Rows from block 9 of a small image super-resolution model, named by matrix and row number. Rows with one number belong to one channel. Each number is 128 + 24 x the weight over its row's rms, rounded and kept within 0 to 255. All counts start at 0. Numbers have three digits each.
After each channel's rows are labels from the 100 images, of 14976, where the channel reaches its highest value: "responds to" is what is common among them. Only what is clearly more common there than usual is listed. The data: photos of plants, animals and fungi (iNaturalist).
# convs0: first 3x3 conv (model.decb.0.1.convs.0.weight, 192x192x3x3, each kernel summed), inputs 0-95
# convs1: second 3x3 conv (model.decb.0.1.convs.1.weight, 192x192x3x3, transposed, each kernel summed), outputs 0-95

convs0.73:119122090169188093115126123117129067120088108117135154166104124087098132137136113128120142114127151116091155148124083107161153142093090092171114129141132194149125132109132143120173090122150160120131121165122162168130107116130120128147116131188145172125166118112130119119134128102152125091
convs1.73:140116110140093139139155108148115126133116115144113110121146133102079097138122118142135104121097108165153192085129130142126121074174109079160121134106146188136176127113123130109115126124123089105145167124143121176146141104179148152122180175118078119092102153100092152131132160155090115121
responds to: class Aves

convs0.94:129144095105108158101096124130130135087112096118165127138072129156148143115153098103156150130102118121120126144140125115094128126093062148141123143114116154097116174068134132149082136126173121081092135137108120121125122119124125104206096111113094114107110123141125130126113132185092119145
convs1.94:123130114134181153115074136105132097123148115139133159111122109160099123114107118136139129125134120142156133080124145120123171138168119074072153106118122132114117128197171128181140141110094179130179155134151156181146146132150093146077148105166141097116130135138070136165120148094133135143
responds to: order Charadriiformes

convs0.101:147108147130119120122103116119095140124150124132087141095130203137098159151081105158123109112125161166180095124172106097097132068117159119137123154119152146140166135091105169109124120144158102125159140100129136079151127115119119120169168141166150142123112127065129088173143118120134155134
convs1.101:123122096118120155099136085115134122106149123114105110163114095123116156116124146127153143137100183119104112111163168104133157140135188106127128192139149115122099128152121102105167132102146122158117126144128104148157111154164103141130134119093135110128135132153157116084131147144155143125
responds to: class Aves

convs0.85:122121139121129118136105110108080141075130162123143103108174093120109112105153168142149081109133165118105138112118143133136114142122111100108135137110144109180119115184176123139142169140172111107092158143090130095133139165085127077146157137127079100152117114118123146170137141129139122127
convs1.85:131086138091143146127140135138107108138154099125071165129136103136123137116065129114119126169130149116118164090099140136091123150102129127137103124155114084107109096129117120163127145113126139103154134156109109094104150152129139138092116141136102117143107128156167119124150146111141109116
responds to: class Aves

convs0.115:134129133150137130099167140119150134159127144125131091098209163073100100108138143163128085134079168172163084125127115138119151139135061134129145114102137118121118102150147138084120171141181132156128147139121104186211138121115144146123129139096119130118135075145140121120121129142145135117
convs1.115:159097137123161124118128135162131111115135118141100135152115109150095160121100112132141135143134102105114142114093115108120157082146132150138113104121137096158112118109132060099105131134153140131108116140153105062125151102133147110141126128174117124145135119078128091130114173141111123077
responds to: class Aves

convs0.104:121190104127092116174067127125094094160117110146085136092156127159106125126164131138131106121120104130107115111101069137110115123106138126073124125147112151090142150179127178114133159108144131116100175129146157117114129121174111099089128130106134129120132148142104161137151100069091123080
convs1.104:124071149133103128088123112108122106121119154129161115088126076111085128120103160153142084163128123160142128140130130118114125148091121153129145152111144120148082113099114118182102093164120109138106091141121106151118149139092138126155111138163122120133119136107130134155091117112155127137
responds to: phylum Chordata; class Aves

convs0.69:120137115145100127130055125111126117136120136141147143124179129140178130120170114120161112113131148127117141112126067123112142178140075139153131124165131088182127144112109174100175086116124162138119131152114165159130109118139131104136129119132094135092160117122108093137106118173066123151
convs1.69:137142179123151122153147108072134148060124119151138156129129131115128122110152116168120134100113111124136140135138145139122131074138106117126144158090135145131134112088077113106122143135080094119150126122171155130119190147071122146105170141083131107144133145095145116115165151126128105118
responds to: order Passeriformes

convs0.120:139138182092118113121109121139089106138099137119120151113141117101091140131087166118155102118115174138158161200110122186127100136162081115161150132129142208125111129114100074163104137104105144113135117136073102137110135134131136145108149127081100096135141144137144126115120117147164134100
convs1.120:086181141148137169150139090163157118125143125149166092125126138128137117152143094124133156122106097094079091130149086096141122120121149124132098116170129123148140138159127126114143135126116126096086130128112138118111097127157134078149086129080117165099141128099150092085129160159157127123
responds to: phylum Chordata

convs0.3:162142153110112114158140138170159132130139086188116113113124128117151160105150112188115161121123142116123137100130112190150116153119142113111153123150155131124136124165141106137104117131116104185105120139125134093107120147138147112094156136179126105159130103101121106134109134164111111120
convs1.3:088178158147113112102122131109116128091119154129132141116128133118111117188131174130176110134127150106129086132149123115143142113131139153127074130133132108127124141162095168153146163128136112125107149155136098136084120147123099116095105126095118165155124108106104101117123150183117111127
responds to: class Aves

convs0.19:130158115124142149168131135130102090127119123133094099102069122167185110128130122119132118120128099123069110115136087117077166148091091137124138110118121092161135145094137180144097126133110142113127063160136116133129113129141128103140116131102136097080092108121092088116127146143121122131
convs1.19:139085146147152100105147154125157150107161137135100167132072098127103123130089120123173136142133128137122150135116137133123127134158174099145161125144105136097067091108064171127126112099113128135120130121117135133086121140180149142138139132153115112121125121154112120165146125129115139129
responds to: phylum Tracheophyta; kingdom Plantae

convs0.116:117153129112112127138162130037108145087164115128110164083158121085220147124137109110159156115126113113128119083162120141110105148145073187130134124100131088133119138107132144114145112125115157126133089151124128117119086118031132101117097124100095129157098124116098084121126158115133126162
convs1.116:122120119129148091127103134123133172130171159168133141119091133127090140136094147120160111091091141120113089132139131076155168116106182139118128085132134159117120102110137141134118115122157131120150144135118163167097145129153155159119165157184154144091134083147138106149183097150131158151
responds to: kingdom Plantae; phylum Tracheophyta; class Magnoliopsida